config.toml
model = "contrastive image-text model"
dataset = "photos of plants and fungi (iNaturalist)"
embed_dim = 256
encoder_qk_norm = false
text_encoder_norm = "rmsnorm"
text_encoder_norm_position = "pre"
text_encoder_qk_norm = false
optimizer = "soap"
eps = 1e-08
precondition_frequency = 20
one_sided = true
ema_decay = 0.99
steps = 4800
warmup_steps = 240
Rows from block 8 of the text encoder, named by matrix and row number. Each number is 50 + 15 x the weight over the matrix's rms, rounded and kept within 0 to 99. All counts start at 0.
# q: attention query (text_encoder.blocks.8.attn.q.weight, 320x320), inputs 128-191
q.72:49 50 67 65 39 41 24 29 39 43 33 69 63 55 60 22 75 54 45 60 39 38 45 50 47 31 33 61 43 33 53 32 57 39 45 22 49 57 66 46 55 61 68 36 78 53 36 28 49 46 54 61 63 77 74 36 59 32 37 55 39 80 53 47
q.73:44 48 18 33 44 44 61 47 54 42 33 43 55 76 82 32 53 57 61 47 51 36 55 70 33 61 09 28 16 67 60 42 44 60 82 61 24 39 34 36 39 59 37 56 43 66 63 50 77 46 36 32 68 46 67 31 52 74 29 66 67 76 21 46
q.74:46 55 55 66 61 59 55 64 54 77 39 46 55 17 39 76 57 43 39 51 45 54 57 49 70 50 53 43 60 31 44 60 74 28 45 42 45 73 37 61 27 41 69 63 44 34 61 57 17 62 48 54 45 43 34 49 54 62 58 66 51 65 39 56
q.75:47 68 51 47 64 78 50 45 27 30 59 51 43 28 38 62 37 75 53 46 58 51 64 56 55 56 67 59 40 57 63 64 54 48 44 67 37 57 59 54 59 54 46 47 34 49 32 54 49 60 39 73 37 27 42 68 64 39 50 61 72 57 47 52
q.76:61 71 56 40 42 30 57 59 49 20 75 67 40 50 52 54 54 60 80 40 48 51 46 49 53 25 43 28 44 73 51 40 47 46 59 42 38 47 52 32 51 53 34 23 34 79 60 67 56 31 70 61 35 60 52 44 38 38 66 30 36 34 51 68
q.77:28 41 47 34 52 76 30 62 31 66 37 50 27 33 57 57 40 62 35 49 61 74 61 42 43 42 48 44 91 33 48 61 57 51 55 49 72 56 43 53 36 63 77 39 92 48 55 57 32 50 59 45 40 29 34 58 41 37 43 54 29 18 74 49
q.78:60 37 48 52 46 27 60 34 46 36 70 56 61 62 66 29 43 22 57 58 53 01 29 59 59 63 35 38 51 56 55 61 48 62 58 23 48 42 51 31 73 35 24 45 20 43 46 16 75 43 55 45 39 65 50 43 39 77 56 66 53 72 35 49
q.79:48 52 69 35 58 76 55 60 47 70 58 62 56 39 57 61 30 56 45 58 47 48 45 41 81 59 75 47 44 45 35 54 62 20 37 59 42 59 46 36 35 40 54 60 56 45 49 69 66 51 37 50 45 37 50 63 33 58 49 37 46 55 54 75
q.80:67 54 51 52 63 49 68 55 18 46 51 56 62 41 42 54 49 45 42 85 51 64 62 53 33 68 61 43 47 43 49 59 48 34 52 48 15 55 52 28 59 26 68 41 48 42 50 32 61 40 58 43 72 53 44 57 49 55 36 62 54 59 70 63
q.81:64 38 70 54 76 65 36 54 41 49 42 38 44 40 64 70 39 50 49 41 53 44 69 39 75 44 50 67 71 47 45 59 56 48 44 56 45 54 45 74 33 53 59 65 61 48 64 71 54 27 47 48 47 43 32 62 60 75 65 50 48 53 57 61
q.82:47 36 59 58 54 61 35 49 57 69 44 61 52 21 21 36 62 44 32 36 69 53 60 48 56 42 23 39 53 19 52 37 93 07 41 33 68 74 37 25 69 23 64 73 74 24 52 23 46 57 50 57 10 48 67 53 17 37 62 33 40 63 41 52
q.83:36 39 27 73 14 43 40 31 74 08 55 67 74 46 67 30 64 58 35 43 29 35 33 49 47 41 39 33 38 66 61 29 23 75 43 41 50 64 38 67 59 58 42 65 56 52 67 45 84 50 64 29 61 46 81 31 58 56 51 50 57 52 47 24
q.84:57 42 52 56 66 27 54 54 62 37 64 47 51 70 45 60 34 40 62 66 41 43 65 64 35 56 63 70 32 57 43 77 48 25 57 50 53 64 55 65 57 67 62 51 31 41 46 48 52 44 69 33 64 49 51 66 67 47 53 57 49 63 36 63
q.85:57 39 41 57 53 57 18 62 40 53 57 35 19 19 52 80 56 65 53 34 35 69 79 47 47 51 54 60 88 47 52 62 52 50 59 25 62 48 43 63 59 69 53 80 57 43 68 54 52 56 61 52 30 40 53 56 46 54 58 35 46 29 59 59
q.86:58 49 31 32 30 26 65 61 56 56 53 50 64 78 76 44 62 50 51 23 54 41 60 69 59 52 49 40 50 74 47 53 52 59 49 56 35 41 53 31 39 37 25 52 13 70 57 66 62 55 38 55 54 43 51 40 75 65 31 86 68 29 39 45
q.87:51 29 42 62 43 57 41 38 69 39 49 67 46 63 45 41 53 56 57 41 41 47 60 37 34 46 32 52 45 29 45 26 41 16 64 28 71 75 71 36 60 43 71 61 71 52 54 38 24 43 57 56 47 62 80 49 43 29 81 47 38 47 72 38
q.88:52 52 37 36 33 28 77 63 82 22 36 58 44 64 58 40 44 60 74 54 63 61 29 53 35 47 67 64 32 72 44 47 41 57 45 68 27 63 50 55 67 77 42 44 35 61 37 75 47 28 41 50 82 71 37 44 67 64 32 64 84 34 58 36
q.89:24 58 54 44 51 52 41 37 26 38 27 48 39 44 65 71 56 58 15 48 39 54 55 15 35 45 32 49 56 62 62 14 63 44 47 49 58 52 44 68 35 34 40 47 58 45 62 57 64 40 47 30 22 52 56 54 47 50 55 30 38 75 39 63
q.90:63 48 64 40 55 38 50 74 34 31 42 31 42 38 51 49 40 44 45 62 49 72 39 37 33 34 52 38 71 58 57 49 40 57 50 65 53 51 44 62 30 70 65 27 71 59 45 68 41 46 43 32 30 38 53 23 74 68 54 62 36 13 39 75
q.91:41 56 47 64 38 20 72 36 68 36 43 56 61 64 79 23 32 50 68 41 32 24 51 44 35 48 59 41 61 62 33 56 70 55 64 21 56 34 52 43 43 51 39 39 51 61 34 29 58 53 54 43 45 62 68 21 58 57 42 31 36 81 75 53
q.92:42 50 60 45 34 68 31 50 20 50 54 43 65 45 57 74 39 55 48 59 82 84 53 40 57 41 40 50 56 56 51 51 65 48 66 61 38 54 59 80 28 53 65 18 57 36 50 82 32 47 47 47 32 52 48 41 63 34 55 54 30 39 50 39
q.93:31 32 45 53 40 56 55 19 49 78 33 72 60 60 59 48 61 42 50 29 43 55 42 59 58 71 44 44 34 46 67 49 17 61 60 40 58 60 71 20 84 34 20 31 50 74 46 28 66 20 65 55 51 79 66 70 68 56 49 63 40 70 69 55
q.94:71 51 30 71 71 50 47 56 48 52 61 48 54 51 32 59 30 49 81 51 36 21 69 67 32 58 76 47 46 36 27 81 31 49 24 45 55 71 41 54 53 38 60 52 12 30 39 33 64 49 23 48 71 39 31 61 53 26 49 61 31 38 68 52
q.95:59 64 68 52 56 78 39 54 59 81 31 62 33 35 42 53 80 51 26 34 52 53 47 34 49 55 45 37 74 42 56 42 71 30 36 35 67 78 52 62 73 41 53 57 48 53 69 42 41 51 39 29 47 40 61 53 63 39 32 37 49 61 50 52
q.96:41 54 66 40 40 49 38 43 45 55 36 21 63 77 67 69 53 71 51 52 42 52 36 59 67 55 61 25 68 59 58 78 50 80 74 49 45 52 39 36 45 48 41 41 44 46 57 74 49 46 28 47 79 47 44 60 50 57 59 71 50 52 62 57
q.97:54 43 65 53 63 96 22 49 32 93 54 40 42 18 21 86 69 67 80 44 69 79 93 35 22 66 64 66 78 10 68 74 67 28 40 26 99 46 49 55 35 57 54 55 73 39 59 63 23 64 44 55 66 28 27 84 54 34 64 82 20 27 52 51
q.98:54 52 30 41 61 47 43 33 78 23 68 55 72 55 40 40 30 29 76 39 15 50 48 95 35 34 64 64 40 53 38 79 34 35 49 27 41 60 57 34 70 52 27 60 49 52 33 46 56 37 57 36 42 51 54 34 70 59 65 48 20 49 68 47
q.99:57 49 56 43 45 45 57 42 43 34 36 74 54 69 81 19 46 51 55 49 53 39 50 42 40 58 26 23 39 53 52 28 53 47 45 36 35 69 48 85 36 43 24 58 33 38 77 52 61 26 52 60 48 54 55 34 56 62 32 54 62 54 58 47
q.100:46 56 77 43 52 37 57 38 35 16 59 51 71 31 62 15 54 54 30 65 31 48 57 35 47 46 44 53 45 59 41 23 39 61 56 50 62 96 66 69 70 49 73 58 48 66 59 30 70 17 79 55 07 81 43 42 32 66 48 65 59 97 67 53
q.101:49 58 17 40 36 17 30 58 84 45 53 46 64 58 40 31 44 39 57 47 58 46 39 70 52 50 43 42 37 62 37 50 36 57 75 48 54 37 65 31 48 60 47 78 36 44 39 35 31 50 51 36 35 40 72 46 55 64 47 43 42 57 34 46
q.102:54 77 48 35 64 65 61 87 35 65 51 23 33 36 42 61 26 63 55 64 79 36 40 40 72 35 65 27 79 59 24 82 55 84 09 78 58 55 44 84 34 87 45 93 54 40 61 99 30 82 14 42 34 32 35 55 57 50 60 18 63 44 28 51
q.103:30 26 51 67 46 60 40 35 49 82 39 57 61 20 32 45 97 28 52 63 32 58 70 49 46 13 30 56 62 31 41 36 72 15 53 47 55 65 20 75 75 44 52 77 82 47 99 42 48 90 34 58 30 51 55 76 39 60 41 73 55 82 43 56
q.104:51 63 55 40 56 54 65 79 25 42 57 47 62 67 57 47 40 33 51 64 63 36 33 38 48 53 65 50 32 39 64 39 60 42 61 62 19 59 46 58 34 54 49 33 34 41 40 55 59 42 46 44 58 56 35 58 60 47 51 57 67 31 71 63
q.105:52 42 44 44 28 58 61 41 27 39 36 73 55 20 65 53 47 58 08 65 57 63 40 43 39 32 14 42 20 51 52 49 64 30 46 54 35 78 43 31 63 36 47 43 54 34 46 32 61 46 27 46 41 66 46 26 42 55 36 61 42 65 43 71
q.106:67 62 36 68 58 46 49 50 78 71 62 61 74 49 58 57 30 49 60 35 18 40 30 62 31 58 87 74 41 45 54 66 48 69 46 51 61 58 53 61 80 46 54 54 58 53 43 81 46 64 39 51 62 39 51 38 75 37 36 27 67 45 44 52
q.107:32 55 62 55 39 73 22 43 76 73 61 39 57 29 35 56 61 34 34 18 53 39 71 53 70 37 80 55 63 31 39 50 71 39 62 30 57 64 47 39 47 35 56 70 70 35 46 54 41 31 46 80 40 30 27 57 43 35 49 50 61 47 46 63
q.108:44 60 33 69 47 40 25 42 82 57 49 37 58 44 28 60 48 35 51 23 65 46 71 60 54 59 63 63 55 75 72 76 30 46 81 27 65 23 50 55 35 53 13 58 53 54 62 52 44 66 62 49 74 26 43 41 68 38 48 29 82 56 33 30
q.109:38 65 51 54 59 65 38 55 47 57 37 39 42 60 47 60 71 45 51 56 67 52 67 48 33 57 69 55 58 33 58 40 90 54 16 43 46 50 38 65 53 46 25 44 56 26 74 66 66 59 36 48 59 65 42 49 32 45 40 53 61 58 43 53
q.110:60 44 56 58 51 41 39 45 42 53 64 43 30 56 62 44 16 54 58 42 43 37 32 53 59 64 37 53 51 44 71 44 56 68 42 59 52 20 19 54 50 58 35 41 45 37 60 57 54 72 44 48 62 24 52 55 36 78 55 45 73 39 26 61
q.111:72 52 47 59 51 51 61 57 54 45 38 35 68 56 62 32 20 54 75 85 54 40 32 68 68 59 59 52 38 63 59 54 37 67 60 49 45 44 55 19 29 71 66 57 61 53 37 59 46 48 77 55 62 38 40 41 57 55 53 37 40 27 45 47
q.112:52 51 62 31 41 65 63 54 59 39 49 41 49 67 65 43 31 51 68 50 49 33 49 57 31 41 51 69 49 46 67 46 78 60 54 63 48 54 66 36 45 61 57 42 56 52 46 26 51 33 62 58 30 79 75 54 44 38 76 25 39 36 67 42
q.113:62 57 53 27 45 59 58 52 51 46 42 21 48 22 46 52 66 58 51 53 69 42 70 53 50 50 58 39 70 29 44 67 50 20 52 54 72 52 56 20 36 50 81 66 65 61 40 40 55 50 74 41 25 51 45 50 56 49 63 53 47 29 45 49
q.114:47 50 51 33 40 73 29 58 13 51 52 53 34 46 35 47 70 59 58 68 81 57 57 31 49 14 38 36 87 54 64 49 69 51 47 45 53 49 45 64 47 46 86 49 63 28 70 52 37 67 33 33 23 56 53 32 17 44 43 50 35 38 69 62
q.115:39 62 28 59 34 43 47 50 59 25 46 52 43 71 74 63 43 43 32 78 36 39 58 46 43 43 60 52 12 74 40 42 42 68 62 48 41 54 61 34 50 57 43 62 36 43 60 66 58 40 32 82 49 49 32 62 77 38 27 70 73 78 45 56
q.116:58 65 21 43 39 45 63 51 24 35 68 58 40 57 46 42 70 36 66 38 43 40 37 46 46 68 43 33 63 52 50 52 70 30 60 47 49 60 60 54 54 25 59 56 64 52 49 73 33 54 77 46 36 58 62 45 22 49 28 44 31 47 65 48
q.117:61 46 54 59 68 30 51 35 45 46 48 78 54 39 45 27 53 65 70 67 38 60 43 61 35 66 43 68 44 22 26 45 57 36 39 34 69 41 16 23 74 26 76 34 57 55 37 29 47 62 43 43 45 49 59 54 48 43 39 46 03 61 72 55
q.118:66 41 27 84 57 36 37 04 74 56 59 54 61 30 43 41 51 39 55 58 47 23 45 67 42 28 66 67 46 47 34 54 53 13 57 33 59 22 49 51 83 47 49 62 55 48 44 22 61 58 38 48 61 56 41 38 51 58 55 46 39 91 53 37
q.119:41 58 69 56 67 39 56 30 48 56 52 66 32 49 64 55 50 44 52 32 62 39 35 48 41 59 51 36 32 54 45 42 45 27 32 65 51 35 32 41 53 31 66 43 70 42 41 40 31 73 42 36 54 35 52 50 33 70 30 52 62 94 46 62
q.120:35 42 56 63 38 49 66 16 49 62 53 51 48 59 65 54 79 30 56 43 50 34 34 51 62 39 33 62 38 40 64 24 52 26 53 29 69 60 32 39 42 33 70 22 67 47 44 26 41 49 42 63 38 67 68 34 48 52 26 50 42 57 64 74