config.yaml
image_size: 64
vocab_size: 1482
embed_dim: 256
encoder_activation: "gelu"
encoder_mlp_ratio: 4
encoder_qk_norm: false
encoder_dropout: 0.05
text_encoder_activation: "swiglu"
residual_init: "scaled_by_depth"
optimizer: "soap"
beta1: 0.9
eps: 1e-08
Rows from block 6 of the image encoder, named by matrix and row number. Each number is 500 + 25 x the weight over its row's rms, rounded and kept within 0 to 999. All counts start at 0. Numbers have three digits each. After the name is the row's rms in percent of the matrix's.
# fc1: squeeze-excite reduce (encoder.blocks.6.se.fc1.weight, 24x384), inputs 288-383
fc1.0 119:489522464513526483503495525553474500541511490495526536505482530528534496462507489523519517513495513534509495480533524504521549538466503511474530470488520488489489513514514497511536490533500527534442508511497519526519502532459534497515539529472511513512458497562511495496523499507542530524
fc1.1 094:484509468520493520521564524492489497506502459457439518510461498483558478466477491507492521527543533501521492492521499498492521533444507494470492488514508476509513489511504488506539482533512521512515428524500491463504514508482519487482529526495498537502494481467481480540517493465522539578
fc1.2 036:469498519503513514496514495490469486473479492505531507529487494460505482478530505502474516526486501538467490525506501475558518494485474500568502475488516463504509481494511482503501456480486491522470490513484495480493486465440500474493473485528494495523515505502483515526491558500478508508
fc1.3 041:516488483459490533424494492515511453489521510497495487459487480475444507517514499486529485487498465474506510458506493526518525470549502466516527462475530449483537496530475473516485490483521453501475497482466456508501515473485468518459486500519494448526497513527515542460511496530462461483
fc1.4 121:500495483508528490502426523501495528544526491550546481500507495499497521546523532509564527527468534489491485502518513519538522520517516548534502553475525550478510496525497510563519485520534511503490522488528518496533487542557514523512535527528531515482549508499542496512510542536524502477
fc1.5 106:508474490487495506495469528501504485514523504493524544466508517528506508506468521521464563505465513527517530471499520508532509497436502483522506482469524493510464522500477503520516480493491505494486553503489501540496499506546492462512520522444514501508526526532496497542528522517527464453
fc1.6 038:437549520502502478510527523486503505486479484486523493510519526503448458493469505513480478514467491508486483479517472489527486473501512489475494521459519488465469488469506513491465508454511451457513507535489489507522456496519513532494473547504471497517500489480432519483491496503494487512
fc1.7 114:501493452493535506480461487508482470478515472483477512502444525497532491480495451533516563495537524468528520470498522503496506514499514489488521462472519519487513512494496493479495510538533491498492539492509500492495456515488501475495478509522501492494510503523494467514511509483506537534
fc1.8 157:525503544524486503519540513502522525484518534477471522500514504502518528500512483525499483505550513508529520506528516529513499528536501474500523502501491469555518501521516524495515537480517534535521500508495502508520562509485514485520509495523508515539481499510480514507524508500521527522
fc1.9 038:483507519492535471496505490486509469537478482494472481489462511487545482485507480442511528499476485480469482511482502534506482510488526477473479511484514492517469504465494473470461491493459521454485466443480459489473440488471480508480530476479465494458507540503496498457492497503512495484
fc1.10 118:473514508528488497525544508469540517491493505532535530505519551504500492525522490421477463521478495482505443469502515489489483517488506524493487506559506487516510497471533503538491490438497501509479498542476489551510492463453503560514550498498537499500491500465508513496479483501517478522
fc1.11 119:498513510504500494522541561435522492556509513507545550512508532488531540508496481500526507524484504469508476467546490506511501515492505535488454529508506487513520508491556509537519498477521488495477493495502488552472510513488524534502519499493511530507498489494537524511478473500529466506
fc1.12 113:505518488490514487510468515466488519494517491481490523503454565480519491476493481518494523519481505461526521504497513490491486546492498524519500520473509504506492480512495472490554510518507492497511503504492498503500489510492485441496513516507529483485499451463480465506529532450541512523
fc1.13 114:505498525498525511497464506487466489496534497498493514500478486499508498512490492529516537473530530491505534485522497525472514507549519540484505469545533536503530521525475524490519490549524510496471510483481509491516509497503523473508505501553517505502506502497501494497533554497522532498
fc1.14 114:468508531498489493498536495492534517530519541550556511520553494520466542507533536486527460518478515504473524512495497525505527502483511532495529534528508500523515521524517528497515543504499503500444512492535520499516542496525511509494508524490482497525483523488496544521506505565480466471
fc1.15 039:456502484426504443516476509492492487509466511448479513540514468491418498461458522468475455491428520465502478490469478459484521508474488488454512488486444497480485458476481483453520518497503499532516503503498505496541489504494466514474514473490485439476521485508533499490496490494520504532
fc1.16 124:512518508534520498499493522472489542535483486545553496490464485503503503525515516514548506546503535486471535503508485513508534505494497549484478559505545542494503518533517502526526490524529506506497486491504513491485493524574539540488495548516499530516548507479533494503526502509512499501
fc1.17 036:455512508471483513525520460469472493462511456464505489510535469499502509521501518480464517463484436551533517455486485496523453518486485548459478542516486514476495533466515518548464507483523476506491523529519518459495521512477544499474484468480475534468490509469480514499473501531523512489
fc1.18 130:523523515528500529553540504444514491520514472548497534518488496497519513544527479478515473492488492498509472513508518488507467497558511539514475511535479550516525481479481501538499467476500508495502539494508495543490498518495490525531535476488535504506533503484547510452477498514511465490
fc1.19 042:494485460531499471517487479525470516500495449517528520490504492514505499437529485471506476486465515507525481531488486507484502489458474493504505519485476486472486460514513478483487491476504502472472464483469490462502456454499506496492495476515496492484492447462477490504502472459494460537
fc1.20 165:538516555506516506510506502464573522507508549536537511530524466521485529534542489527529523511518507508485522541517522512509499498505503525526506548517517518548528513519548507504497520510505528512552502509519512493515561509505523533514488476494510500530531524514523547496520502542494534507
fc1.21 037:533509549524484518505491490515480509479498486497475501488500508486493526474497500508533475500545472508474497495512500524514473470515479536536468517488508479467512514504503500500464501503445527468504484507464530493509445484509442488517508539490500505489500510511459471507486451526463516497
fc1.22 038:485535481491452479532473454490503449503516450505536429481454530517504466468494472493494502540498522530482498456475453499483496517494453466460460527490522492509483511503494488504486490478502486498455470515483503557505506492498482500480551509508495501458482477494519486484515488491451479479
fc1.23 118:474485492470491501504506482450489511507523519493502512493509470516474529518493536522498542435481514431483523563480497524498504513511510512545533502533517535504499504501489490493483563541514489511507513439537506523525534513564460495495500503516495506514538520455491470500523544538477457480